config.toml
norm_position = "pre"
ema_decay = 0.995
weight_decay = 0.04
Rows from block 7 of a small masked image model, named by matrix and row number. Rows with one number within an expert belong to one neuron, the router's apart. Each number is 128 + 32 x the weight over its row's rms, rounded and kept within 0 to 255. All counts start at 0. Numbers have three digits each.
Before each expert's rows are labels from the 100 images, of 14976, where the router gives the expert most weight on average: "colour at peak" is the nearest of a few named colours to the mean colour under the peak. Only what is clearly more common there than usual is listed. The data: photos of plants and fungi (iNaturalist). In brackets: how many of the 100, against the usual share in percent.
# router: router (model.blocks.7.mlp.router.weight, 32x96), inputs 48-95
# gate: expert gate (model.blocks.7.mlp.gate, 32x48x96), inputs 48-95
# up: expert up (model.blocks.7.mlp.up, 32x48x96), inputs 48-95
# down: expert down (model.blocks.7.mlp.down, 32x96x48, transposed), outputs 48-95

# expert 2
colour at peak: grey (77 vs 47.5)
router.2:104104122152163143093128108166210098132080121124119104099193153162127100140074137139130066125120086130103098053156090153126018101166061154108122
gate.0:157111150205172144125121106110138132110147157128081069088124159111128155077108135153102072143214117122157078104116119068091105097177185137128140
up.0:112089151127140164117141096117152114127168208144120071115143098087143141114119105123117095138195138162145151108133150109091088127098159143113104
down.0:127136067108105089146192140110158099102062127113147130148142121100159146141139161104103119145093124172133140127175133123160151126116176129129142
gate.1:116109100176125108144098087155175106208167092148102142188119199119145103107125104162156104138064073134144164094152087148104075140177098125114136
up.1:104124098167095113112154150131143125154098127153131117120157140095255139102118082151114106151021080143115132133138102157106119120102097100119125
down.1:157132097130174098126101115124111149106051093137145166102094071140116148093138105118117187113123081179108142175152148214059125104140131106128103
gate.2:136143117161145125157123121152069072075179144152126173108085135120058140167144138103169142137153169141199156123151151138193090088173065150141113
up.2:120137165077134141139076129124166099087055140136143123135129095193137127126187160083094179120147135176213097189156109108120128121134117141095052
down.2:173135139099080104100119086144132127098092135150160074194114134065183161109140108078095114165184161116082124145099096126080086172195122151185108
gate.3:143098218055151125119145175088120176081094148095145173132168069118141140165123152110115118149135164124094126114100139119177151119093183121121133
up.3:147177121107116156115130123113075113116165138169109117105086113090146159057181115116159163120148145136193141168061196126102165140118099109106099
down.3:076089090146129138146146131043142136183151108133118136157089110127144159157121127142115144124146046115117142148140143227090091098140144104132109
gate.4:120113134144159133190108135150108158151116096144125181166166144108092123123148116115154097120077130157109130084106092123170058146208000155134130
up.4:151127140147104130165061131135134165156196162144089125134114145127147090161165128150171133094133148096131168145106112125118139128116133135132133
down.4:106119137089091166149096144142133151101158193105075095162074122090097064141100179150114100135128134127147155106066179066121177150114158126133115
gate.5:104183146116123174108136180089147104168133139181154089118133170107146105123131108130168166086079090089133105151074151138062188125169134110097143
up.5:099139118072151170114135187128190064137148093137169096096163097156100050145100087106164129098131083090148136113146182105153174100123075111102148
down.5:106208112097110129159157097149109136129127089109155096112096040118089117117084138118116114060172152135121133187150139140142125070072115127148115
gate.6:126136086148184120121122074181102141116136141101139175153087133147106178066118144122101089114130110143179114120138139145207100083232031147112127
up.6:107115105154143156116105155117158151126198118048069153127115098118126142078105120188142118117149145112157147104161173088176148100084145114119117
down.6:131153148148064165135114116128120105198128134135123133104128145128178145118100115132128113182065140103087118123093249132116071110101141090130116
gate.7:166117136193115097161121116112150175097086157131118131144153152131113127064135096084141099117156056160143123125132060112189137133087071212151092
up.7:101159051154132189089178123183125167132157134195145084134118155109132206101148101107108151081140125126120085097115133107147108108096156149086119
down.7:101109072153123077116171117166093122151102086131223153152120083148172153119164127124140138093148124175132163135174077132108096108162091131161145
gate.8:080167091190144123130140154135077087091151143124166182152079118099122180104112136167106124138132170161201140206150158124156122093158099062098165
up.8:115061103151177157123186096167152138099165107084072085075128163143108125136080102081130124173157100048128139060115123094122152132119140124108153
down.8:066156131118143162145092082114111141153148104130062145067139124115105121124120141144114099087085130132163107162158152141179160124124113095105156
gate.9:164118177093096175114148199062130136069127141133142060119151160142101074096102114103147131128142103094148107120116156131111173128138173170064153
up.9:149129107191146099115106113160105141160149117169065170140108129083167187132146151148155124146087136120122147150122086183093110167119134103146118
down.9:178130138152088162133082172064147122224127135127079085128083155169173076164095113075125125157173176101135112109117103133153121134151127148120143
gate.10:169155125164118068162114133140104141188136137090092202186110147140108126132093202126123133121129166139110089131142129147185122163155081142162133
up.10:175118147144101090096158126105111169186119099164158096110132113123141136171127132093080174164122177135048127162093099196141126172136141140096133
down.10:124136129143134087143173141160108133100085138142139166159151109136161135187095124096109106090082066129169099138188134172160179185139159158124181
gate.11:210176156124120115127104104162129083092096150109109130111158105137163155072129140147123145134159103131164095123138125104126158081051148138090099
up.11:160158084192101090115141129139159133085144201110105084125134170137117097101070132127138123071152064154150079134142092161080155124091154159072126
down.11:117133172171178148128126121038150123153075138138117113083082130152144142101136097182179186095207128132140098206094129114152159114138224080141089
gate.12:081127139095139102145136148101143140070111127160147103025159159147136138071099108165114114098050085163106113154131154160118101120198123120116116
up.12:057122103085152090146117122161179164111068162105150120072160150176150118116075113169121120098044090136078092109178131141134094119211116129110133
down.12:168131146117137117115137112047114137081101171118120141095093083112102181086141120168148163133147058141109131217121128204104162152091136121104074
gate.13:204123107168163122062149074150144155157102093165158149144134123139192126103119082115140137084153099110152133155146119097085122170139148138078150
up.13:068140192126082156158148125115140203108123133123149081079137133106099131149101131083121178110121127141087167123129104155120169108081134170133093
down.13:163142130131066147141173149134087132117143104109157075132188119129151126146070140071143105140081186081061107100125126170157096130180107207200136
gate.14:126083133131210125128166098155159103115125126090153139134146138162136115164074113115172085135151074087115133114175117099154115131206040136145168
up.14:137121117138127163154120103139111118176115141185154084166120170158114130123134146107129129134097124143117139167097126117113110136184112146167143
down.14:115117119143112128127130112123135144104185134141088145185143071173055148147099182147177115093108137089078136111164101162197131094116125154142106
gate.15:082120131104127135155126114139182100167095105082163113088154121161122077165076130140137110140149108118045108067171090157100094149161084115121170
up.15:115123139137121125136158123086140082137160099101105097090123088129097114108131154175095135134119051126097120128119122144155140106129109144105123
down.15:162156123156123158124135142127100100125140096121148104086061116150174079100105091103070149148117100145137141108125167121124077074129109156154166
gate.16:126149117159191142116104137063132109125106149132124175122089136138160149148126135167083004118197156139176139164143140121094084096163168096131172
up.16:137149148166175151051112145069135158149075107137145144109111136135167118117130070138084030065186145130144122146143160106100114110140166112101172
down.16:096093138137170082122063123162123108127117165097091180108035162128126153114133088146137192161144131153169134114144140119152176157161124110095073
gate.17:133143149194140080115115124127120139132162181123093095118093170123098098181118074107109139047168145187134142131126092174128079115175151125152138
up.17:124120118146134136127171139169153146044119160130140060116160120124167129084108116128119157108196041128178128121129084088125175118086144182099081
down.17:176178136143085186134173121102140121117090097118196057110172117143174132114116142094115123124135176085106132118069096157120064115105152169188106
gate.18:116090173067167149139118124136170129117089151080166102128153128190101112149073141137116112153135095101095130081188099098158118084154117133139161
up.18:162124168109130185159112178064148165098154159090140123150140105123125096152120117098100178145093083110133125139129153155129158096176102130133110
down.18:081143162075081182111092109198124095019116146120127089129104102128147098090137108092117103137137125131088136132172186082178113140092130093123099
gate.19:177101096126073102134149129060145134067144133183085143085096070059086157077154127137148118130091171105124113178101171120144126120068212119124107
up.19:132143154130141179108156134122113128150130173128191080202146146123158139139121109152135163163130099121151115124097114147101154118180119163081132
down.19:171100129192155119112061144116124136137107176135088127136061139122162156170146100133132142175124124152165120154105113138093122177166128106095063

# expert 5
colour at peak: pink (30 vs 4.2)
router.5:133139170105092079144093124093186133099129109181161191147099138070128154105163129111161184104147164152128170182093166166150196136063165110104143
gate.0:118131137121127101098088162197101103153092117060156097148098153166056124111083155103147116091092171175146058085170111093121164097170101188141112
up.0:188139138174113123148138093116118099151163139158115176164150119129124171146163130091157242094095183129073099138149176166111131144091127255097129
down.0:136196079096124082138123124132113141105163163129119101167201116081131139155183135164095091107106131138122113086091162140135120120080046183124089
gate.1:138120120076135185133108163116126221137107166083133085095122151159188122121092081146100095155155156159157180111113151114112080116154116122142120
up.1:111141135142199096181152131125126143136141166111120098093146210150094123113121076170104105231125094100143151161137063085099134149138124067142160
down.1:172119179121153141133116124143100141070089130113125073103104134121189148110076159083092133149134118107141125157112076120132082124193103072130111
gate.2:132066136104191168072112122124082100133177102131168153134119067107125106177109135155224123129154150121238184090142117107077118096159128090101111
up.2:060106090084172101148099152130138135106127164128148130142114080137148099126115233140175173101178189136174132104158138131076166077129133157097129
down.2:109096110216139175114163180143111091165121113140127155088145145118113137185095123083181127109136084107133085107179126103103149145177084136152141
gate.3:079125156098119143161103138134116108087097174125158183136084134203111142094097176144169162131155119191155163133150126055183075119149135135096135
up.3:162184109185171136084158120099137182162176104169063110139172083107174097110115122085105097103134159104130099097149160125129119098087144107093147
down.3:069093151077116139131103177077170099194170094140135124152142124118101063112107110172157136122090146099093129096107120181181063154117139107144144
gate.4:086198114116147077135130102116068099052169174119152128129104128167095154140136137132088073081090090118206080097094090123125082157181147115133163
up.4:161067157128128185156132140137144168150081118141100132141169151113154119148142038063167180210110155172085120158127128071101115087132126170094103
down.4:089135149146177159138093187159154148104188210136079118121133071148112128116121116148164153144086093126157150106137094181143140117132119165094135
gate.5:107094105122158163111146130122078142170175102088118124221085135108128111167163059079111157168086149164081109135174163130105111107158123134123147
up.5:104101112082216157061118137139103113110140151114142154132111055138162144111176072173079145138180118080120119185128108152171114062161150149085118
down.5:095106136101128108118134075136089161062186113122120127134142065112135061170153156176127121116088124171088181149126149139106100175082182104137098
gate.6:069092115128168162054139108140099134186144123108114161164118132149148129130137063147097161139061098132109120119160109125149141166166126100130123
up.6:106094087120170116051142104161112128123161136143160126196160092115158113139188109171174147135176137122128132201132099122118144090171127129085081
down.6:091074130150132131112147078162133129068150124115127106148179106112094055158168173153158118140159146165098134152085162139118144143103135126124060
gate.7:151082079189143099075128185098145190145103118072130173101104177111156144087110148141141084153086166140104120116152171162158123114138125090173167
up.7:064114125167149126121153167085087108205188093125142164134102147125074111183116091079180121123106156132132116097173135114137143207119090106142152
down.7:173104168109145148143111157100073155155139129122150215130116145141090171124094075134181142154109186109083100110128120154211138149182122138113160
gate.8:115140127096150131160140131153089069099081161039149116107126124176078183104093110124098134134108081113116079076119126098076071148212116113162135
up.8:171101097117101142076162178131151141116134075118144122092096120116154103063120182125147134099157170121187166083109193104120196109117144046208159
down.8:201110159176141116137132135081080108157111140127144203193088099153106128126099108167109121110125211107127109162070125174180111138145180145128158
gate.9:121095139136143151112114138088110171107117100101143165095144091084184096098121193082119120131161081166063214082135109110133128111117145126115137
up.9:117092164123159167121096148104070135166146094107118155137097146098113112108129121082123146169140152119075149108103091089130146094145121110105128
down.9:198112172085119110139124106150062130106146145129166183160121152198065126124114108090160149139158139171106124100149148168149092092161166174118139
gate.10:131125144099124163100094063110152049146133096129133088140127043110146157165142137103109131173143157057141092105159115105114118152155112133103081
up.10:126109129162163117168136108141097138112142195137130143123150195200065155160128095188178128082136097142101138146085099109073097128118110078127118
down.10:070112158119187107132120149113098130197127100152115109118095169105095136118135135116117172118123124131128140184166180133134161176089036130138162
gate.11:143135165127192124114092116166091074124148202085136183146139155162110110077114135157088127177106179074133113117162133146130105129125120095151067
up.11:071097112072094153095130115151132157139073089177187086142153050157170167140135106124211123111146131127165196170140120113143142115125131131106142
down.11:146112137075118126120110145152140105170159141126069118167163177086039140073171131134169140170151116136149123057054128161124147148140128139114110
gate.12:078118130104212190134140074127081112132193134146083114157136130092133159155202069115133110140108073131084129148093097141130105173151159108087127
up.12:146095148158138147090140155104091076194142125113121176093090089117111119143138017160161148096132191107109114159197180104172150122121119096132134
down.12:115077141052141143115150091101167148098128125144146107132171078097112062173130157162092098118105096162070186147095161158086097167083161094147121
gate.13:163135096103152126087154164098113131127164089081113149161079170090114120079148103116134112103127168163118113124181187117151111123160115149105154
up.13:157107090116174110072149161088119144139169080086111174155088197086115164116151060062122108145168210116150154158154168132132153111152131132093155
down.13:100100142081118181135124114072020132121137124131150134106095163114116167156179156139115137154137165130114125119066135087181106120156117058143079
gate.14:176113145210112171094141126154086119156073071080144127116148118144054116121115123086135095087134191151115093128192181182147154086149104198167125
up.14:175113146212103140097136164140079125145095091091128132106153144118081123118084113089164105090116182130104117137193182172186133101161117193155136
down.14:146119134131107151124190116155037136145100128120158179128114110139142066131122112140128113142136172128126110090139140084183163066137147110132159
gate.15:116095088113148077086153160114140108165093130136202117119187110123154149100156139164092130149132073129213176111112117119104164166103112121136121
up.15:095104149079159118091096162098143121118056127141156110114169135130098148107118085151138089179139177119134133085110131116099080149141142122185149
down.15:160133137162088105120130093179076112140126164136126158140151112121134091087191115138081114163108150157125121098082138188073100147101120182154109
gate.16:126128115146135092142137124131154166078101217105145152095192183104115170095154182066090178145122057165201153127118092124182144118103136129097080
up.16:084126125133132169153129083143144160085120166136167125098122213084124145109156164060138145157147082133176117134127110119132150088100126126103064
down.16:193108132109130164111135089144162125149085112101163130075120116196103130169133118149126161144216127130099144144130110117112152139096135123114100
gate.17:091098115079147172074125077175158212183097137143147109156184076127149104114123183130120135135127073187082125098155121158097114156148086177137098
up.17:083146138174142109196127140118111057094138121118149124128085132124174178194128116112131122125133169083195143156094089101169117156145132094099187
down.17:105130143177159109156157160154111156081116085136148117094178142145164168096095125061103117152133083078069174148058095140143087157126098096154154
gate.18:090160103155164118143109160140106064150134159086122117117110168159068136147130063121036099129109121126145137076131087148154132156108152055163142
up.18:129092151103098138102135097091157159128127122156122135133084110144175083086108138149183106132133116086118108146151136118086112094147096225118134
down.18:105109188137146146115070146118112118179182129137130121123079180172154164139140070095141192130084127084140176093131112135106144149136137132143149
gate.19:130145094059159153144140157151105112062129091096143139147057162103089076151099127109084107139134180161127088117155144116153160096158107131167158
up.19:151129078084153185122158197129134091092131122129169123110048156073114099155136128061142079117127111129161104192153145123175178055144101169136125
down.19:106048101133155213122155104154090148125106127133145136106098148101134114201153154126092191197092125123105168154098117088121152212138111083112136

# expert 24
colour at peak: grey (73 vs 47.5); green (25 vs 6.2)
router.24:135122176115098069156100126112181121139147125189137179113092150110121147113160117117187187119096173159128173174088156179160205134060166101093156
gate.0:093160139157169154128121173163043072112117153092152177144138079159108060148095091131097091085144094157141123092142075102125053163190114102122149
up.0:149098088159105104118174164129140108131089204140103109102161148077079126166175089143088155149111117097185150159136122160177161138088110131155169
down.0:070116097177100165100106129128136136140121158147154072115048132175136197187135098080171144132116110167174156182177096144122115156128154147164125
gate.1:147171119125107144128121162100105134134113143116153093155135054164166210167126121118114183133093168212128161148153120079094116152135128113105122
up.1:107091125126077160109087165064156134080173150109170117097137112107120129116149162102093103170103089148128162090105134161134086155122114169094138
down.1:134102116033135091118127139132112115143066154136163123138149114124104092130080076079132130107141103121135110166211124120090129157107141094146165
gate.2:126083108141124098158120158143127104102066167090159153094079195136148102058105174101131138138155135159127155133162133124139137149131139120068161
up.2:122136096134110129107155122104148039087168087154090123110137162059077156162182117170161114147092132067076027133100147181130129149117123148159093
down.2:057135145180150164124072174120104139090110125105121092047093148170157195111173082076125115149176160112167134130126114135160141206169121154132116
gate.3:115177123146129132133144133181099137094179174114160134138118167166135151082103112134134127112134082159114134096131098099156084154156090141116111
up.3:162093126158121070125177120147140128113102177142180107119121167122053154138140111187091141151145133109027085189069086103143095164121129154129105
down.3:093137111071162056124113166116125125121119131135101128109096094058170123078155149097135093168103175152155131117109139142163126156145182140096140
gate.4:153130106135111060149095108159090132093144193076134131124086146173115106146155126128079116117139139108108138106188143155195167090119121112152091
up.4:130137079181128143108180108103146156175089152103136085152078189133101195139179051156141199128128115115093080128091155169117160178122103111156115
down.4:108098153151143165124088159172136122156144106113162149128116160076119136139103150082181159133181111169098128125145094100148129163198098088115142
gate.5:096148068098140149110183185119155105125141089137117114114121092160074035163135151137088107159120059131168111073188096140165113097130120095134117
up.5:145119170094132114096066099117113187110121154119137147143130132112187182085115108146148143121128171094087164185071133073087151175139141152135132
down.5:159135133106114082119109183144113091120154146130136180184137140177109175126071143096181126134093099112117103181147127200187121122155176178100175
gate.6:094146138147098168107138129118119071106181147123104169087102162153072067117088098110201110143083094148107080062172076166115107157134114105077135
up.6:188069177135119149131112114151127155081129079177086172154143127116176084105123154146165097182078148130083116126080145097105112146113174154128087
down.6:147127138142131184113131119154184115082164124133106169138161131124073156126067172166125109127125173043091122121125146188207121127128128187126204
gate.7:076149115123189173156137165153138146108128127112130141091142103107110107140101118120117115092126076135166131078157051103154101149142131154095161
up.7:119079127135117145146142117182105049196150149107122110198115166150089078154100133142129163185100164171138184114146131138138152077124118122110084
down.7:083116122176089094132113161082156115166153118147162097111108112176129113186144135143154110118062072167153150117102112163082085209095107105131109
gate.8:133112184171141156111088119142106154074134086095116140123087108140191153075097191093118131098160093093120160063179064136139154087138151145116120
up.8:164109099113171146161179152140155148178119160146152124154140119131131102114120144167132110107116112161196161148136179091137117107108095110128127
down.8:144090145179128134130194127182171093143131111113159116150200091137104156085116181169164084111146138106048117155104107122153122109131068113093119
gate.9:090187106158153145174151132092137103154158134103119104092134078143099109191130095159147106091160102155050048097132119192116127085128141119163086
up.9:132124077180156060146168133118114065159182149083134118111169094151078080191178103199113089118165113161094082114088146181137148121108094176111108
down.9:157135120148157131156143143192137155102119138130139113104177101138108112158075188132140124123161150179077154108160117096067093093122167096120174
gate.10:147090197115133145105083095124107106091137157152158164150117076108141171179143076166135165147134149129123163157101170146144101117128169171103118
up.10:112084184112154136122072120114100117095163170159169171141116092103140129174149087158166151098152197139154181143114153136105146117124159190123105
down.10:113094174136154158099075072152160152176077131134159069128182153101155116117123057124081151156128098157072115212144115144161092171138093121154148
gate.11:163133141130124156126104161188142086146151185120161130176124130173078168102070129118174081118136162156106117098103173171116153126131079147106084
up.11:142117170143096100105057087143135128135120170138146147127043092158050121088128129160111111123151212076098094185109145119134127125137116144140084
down.11:126150097133110089126104131123122141180080168131129169161149107056149101074184128078125084091068165153125091114117096096153165113134178124115151
gate.12:070199092077110103206153121124112175105112147091161141101045159108182153070152145108144094080117140143115130125127120066151141093152122120147074
up.12:172083147146146124153081111132147101159093117142108120181211086133146068180135104160081180177130103122073152111118108160094105140121142109075130
down.12:156117089126076103134157111123185149163102126124132105189146123163177122075113147095130123110052118188137126123168135116094165058098191145117122
gate.13:111144115075149068101107125124063107139115170085167157144145160147121197086146119121127106109151124127105155162120139147149150169202087107146111
up.13:120143104122131135028138103109118141132115166155143124118116143095104189090168000125142129113156085073142140172156155118103142139118124133126127
down.13:094134127167138093138093139121099147113092123116152099114126167148135129119126165114167145093147139181113133123158109085120194175143115094134064
gate.14:120073137110169179079153091127106111113145150148155103074123123179096149180118130094145130157186099086138165127135101123123136154139147104138121
up.14:154146134118078111144142102193099119111082083109124123136103128186169121066120097148102112147157119133106115094153114106067124114161167183132069
down.14:124097129096137154119091104187112100175129104169158127108029148064092114153153119096133155151164080121130150166129114129134099124142138162151132
gate.15:145060170152177134080083188153118104108165120115121157090090100113085112144069139140087067131193096143066174084166122149109143106119152120116140
up.15:113120077128091170087197085087143124144156194129093100119154153174138040115154103115100160172116151122179102123104164177130139111117094172150103
down.15:134139116193153141117124164077087131121143120122142184162117205118152211122109160092112131115168108119084103143105112137130150134136118142090161
gate.16:111176123129128130191128149120068066100097149148116116160129038134112127141151061166147149116171157167147114131026147090095092130157127133170117
up.16:143065159148101124054114112145134177155126162154153145166107084083165118112130154117120087141095120121218164146159157153169157108128107108166121
down.16:108133104058121179120120163151104131149140070161163118091079118111151142122170077079113140158082133087151150119112166084074106169163138151158089
gate.17:071183140102155154129096202143113119170135125134121096150106127132148103074065088135173072088146137212154127109133107149125117134169105160135150
up.17:057152094086120132104132150125120132189141126147170105134103150093161108071144123107162081096137147221193163099082143150166146169160113114110114
down.17:118112103142177120144144120128130107144129110094138079094169083075087089197165091138150133113131123144157144132139103100184140161135102113156107
gate.18:099090181132171121154090169077126147104071177145140167150112109129155053118052129105147114120161124152136208097158126144082109143112126123107142
up.18:180118128148132186106136135156143076124181084121085111089094136161064170158097063100111131162108096099112068128116113146165112124153130173180165
down.18:139121142174125157107095090153103168104156124138112181115105161171151174094130122118149171177171109094098168155134117167156166156164152162125145
gate.19:087154159127151100152082116113101137094105131114146153107136066086123142097126149117121121045195121144076108113125098127121096092154164154111148
up.19:137106116082168167175157169161110106168116062143109133150093164148113098160130108089159121227080158116175142122131132106098130138144077121156117
down.19:112184136123161132109131175147109118123138127134143186122115142152112209104071132114145139104100167063118105117146114185162116114147149176095190

# expert 8
colour at peak: grey (91 vs 47.5)
router.8:143119151096107109157137128087168099102154099184116196147101154070135137130155095143200185151139179114113172169119144183125172126097172099173136
gate.0:106075135126157151171129125131061130146118116056120155159135140146121209119075184144155105097076117116101109081100092118142111134212101127145085
up.0:131140105144108096112115107126146110120097158123166101180140118112098127127138045103119154097095167145133179170125164112126136139121105183142163
down.0:152138138142091118122140115149153127190158134108088088157138140165142120145095119128174115090110162140156102138159103095139183129116072103143150
gate.1:102105151135123161173144070133115117109113073102175126090048135198163152142095137080080183127169152152115149129156122137124136082154164152161125
up.1:120074152133155137153124126115149160192143103135084123165137153125156184143088125107100085084124123198010143147116131154173162149154091135133172
down.1:099117095097106142149189178176151128126107158131163103119158114119111094135086147099168064166089108143078126130164118127140092116158124151112146
gate.2:106169116131172152123130150094110038113114123109144150082125110163045141225141116160143122114110148123150158108138083160176104149110139080071129
up.2:108165157104127141099061096110145137122139098147098124070093132156087159146099108184091152098135139095074099191096152123144115125108169064143104
down.2:171142099117116092128077077123132099108143139116070082105090111074096053107162108176134117168094129161104183154124177115130164092095102070107077
gate.3:104141132135156173151109178101102158097135131094104131098187097137081169154096095102149088147110130152106109077117085134140117119144128148149142
up.3:067144125149152149092117132129111125104131146169165124090144140198120174179126113157153162136170116092013076152099131141106098108132156064124123
down.3:074113042149178083128125211128109148099116139132123151108070128127118124121168158152120105147102090167136165126130118129110154124120160101107073
gate.4:156079136140186137141181073111141133190186091111077189116187147129113181175151115125137137069127170186123113097113110170149175167119112133132143
up.4:154141160138157112077134055110144133146179071135101171087168138142138146175178097119138141082155172119118121139111142162065180154093173134154120
down.4:075083065114136172094128131108088136129085125142121118107095119082103097151166170096144102144122095159110135180138125097144160134152062165066100
gate.5:127085072134148082147210096170116140095108175092151132082185146160165149139154147115144132134171119124161117049145094136081120116135139175117127
up.5:116063135204135133149191110195098167145145151119114121138171199176159145147133140112151126104162145150102139055107075120136149139129111144093132
down.5:096141135095114144097080119077134075112073136130180104125191063100103146122135153146081119102154097124092126173167151100144151071121091134174147
gate.6:131042135120143128167143135155118068122127125066138086179104125137140120132079172087124095103131127150191135123226136129146150094184112138147115
up.6:139169116166147151084171118134125217140160150120126167140187121142170098106125122147118101186127138158111167071112081100155126179096092153105154
down.6:128072101147090151136145129119153096119139095141146087096162075146150068147119122194130164111145106112132099092105107109087106178132068093145146
gate.7:135063154122130127135118147143101169117139166154169127141131157141218163188140177148160159141116106102139213129098129092118109128138127144103094
up.7:157066120121124132145105104127169192091165153173119113129114169133211149134171156160160152132126121099111212162123173079113143123100145153121093
down.7:163158179089113148105119137110206126125094120157111083159128108068159136071119112108081133162159140116131119165102179107203151082111159080139128
gate.8:130091153091157153087100112184157124132110186125181147131121061134119127137092153179119128146129123133075122143142093116154121120105119139120115
up.8:136145170179036128107143130132140138107083167146108104137121165119127166077200150179101160132135143110157105136076199139120131108120142139146068
down.8:064097086153183098144153135116098126145159121119120162092020121157119079166137154132140111085134117120087136111136165146058130134155164127160115
gate.9:089153098134135178168122138176112154155118099115095105146140171093099128163070126143119120077082140145150115055100069120138122103157080134100135
up.9:170061091150141147204195108124166148141142093108096135134133136111109100122105110107124114096120129201158199109142105123152171131117090173161176
down.9:159172203126085133109124070084152110190154119115103125173175137162145122125100123144090150074134164075133100115083139146140094121091109130196173
gate.10:130067134136153156159134137157032189126164118055150180157100104144153112179086196115160114170141119170142200117151096112103120145211079138124160
up.10:115146173128099139137095097115122142134154071116105145095101106161144154092124121124124113077151131102073036145141122150149174128143165098097111
down.10:117168063172081063146110224138098146096125153123110167089070111105125120093159123181114060177087126117124120122096142104126121113156181083061117
gate.11:106127075087112088213098118127136050093064140158120107106080109121128094161117056138121110113121143150120110153137128117119122075157132184172088
up.11:135176140100172146184089152130125125140136130104095125107094123115090148181104099158100127111165150144012066138080119137116157092175120105100134
down.11:110154133142131094099143101132164135119093134134109096118173111143123112152068191126130120086128108134120105152193061147120187126038104161157150
gate.12:119099090148153132158157130127117167198124112077154124167162151129115143190127162165106139135153096170124141102127110117126108173155056122073174
up.12:110189161138117105092066127132131109094111139177127120093116092141072148126138110150128100109193152072042031153087145168130116107125165119114097
down.12:122130047149131089147132179172105153086161147124091162118058152099102154099176137093131104153104125151132145138127150103124177133171141099062073
gate.13:097147117090131116139085134120095149121171139128141176100125175135117109083146103187154106182086126131104163141148108158161121118120132142144050
up.13:119080123161153165142181150149136113170147121131172163128117164166095140169136094140121120102174159141000109120150128153174184120098114164163106
down.13:080089149167166126124048110094115137135168148137068192118097212155121146145175149142139156099099103164172158146147136154152155140121188085124062
gate.14:223089143141144134108186111164145153174127154099151059137157156154115112141169128176156091109203177161131120098133200139124138153131103144128092
up.14:070182098123133113140088151110104103118162094088121184122140084124135139085089112107114178105099132140134149080115080094202123131120139177130148
down.14:160137135133058092117123135161191114124097102125142090172157093117156154134120069158136130137098192113165153211107185142123138112121140111106154
gate.15:109132112138164182106125156128102212166137136094105117128147172123130147141086154157154081167102106161135164102077107100108133147200070138093149
up.15:147081115128117123196142153144156170146103148099134148174130172084166083096127134123123123139088126163193229117117100122120150140119086209138085
down.15:140172200112085160111120072109152104190103142139155075152213119151143110120083117107122167086147139125117095165162106170146108124084081207173162
gate.16:134070139124128135169153130137122107138102131113131101182128120134190102120094131073165172107115112165222172114172103141091131127172111196134117
up.16:163071163113089135170112139119131073134080104124108108155116121092168119114111068083168173052097113097164102161141151141128128111153161164165083
down.16:134178126123137134132112187137130181110164135148066155139033149118140151103153147094130097139118143144165179102127163112146142119127198112106065
gate.17:132061123123155107212133120135096134122109169067114129131116171160128180119090161107112066094119066148101162091168063115110136121194097136149100
up.17:140175112143133131149154158151130133139085147157153115162195099109113121129102069106169080107100112163119157125076126142159145165123101165115197
down.17:134127133154088134106154190071131131165157086135133096114154127191150144142132091124156135076111124132171106102099094077119115147117121104147118
gate.18:074068090131187155054092157152097182168174130070093175164138136089185189170137121122130090129123129168095181094148099142145089146212106139080135
up.18:131135129083089104087094063106126173058113110152129149094147116111150185103145074097149167138163125089111170164157146118096098123128186133154104
down.18:131133085096087090129154111110165119147119112140133095117121128118114069086153133115135066126137128169124150122113154082160142141111153096107073
gate.19:176203150111122132113157119116096135098132144146184169061145128163093166120154143143145141191156140174170119111145153141134091106105158137126140
up.19:097097133154141116121109156169140108147121121089092086209141108121146094132073122124108095088102113081076139110116124111167135155162095155099133
down.19:137088147086156124135155148095156131103105109130159126115113101105146102119100138178159098152125120095106161085122143122141103151148209129120095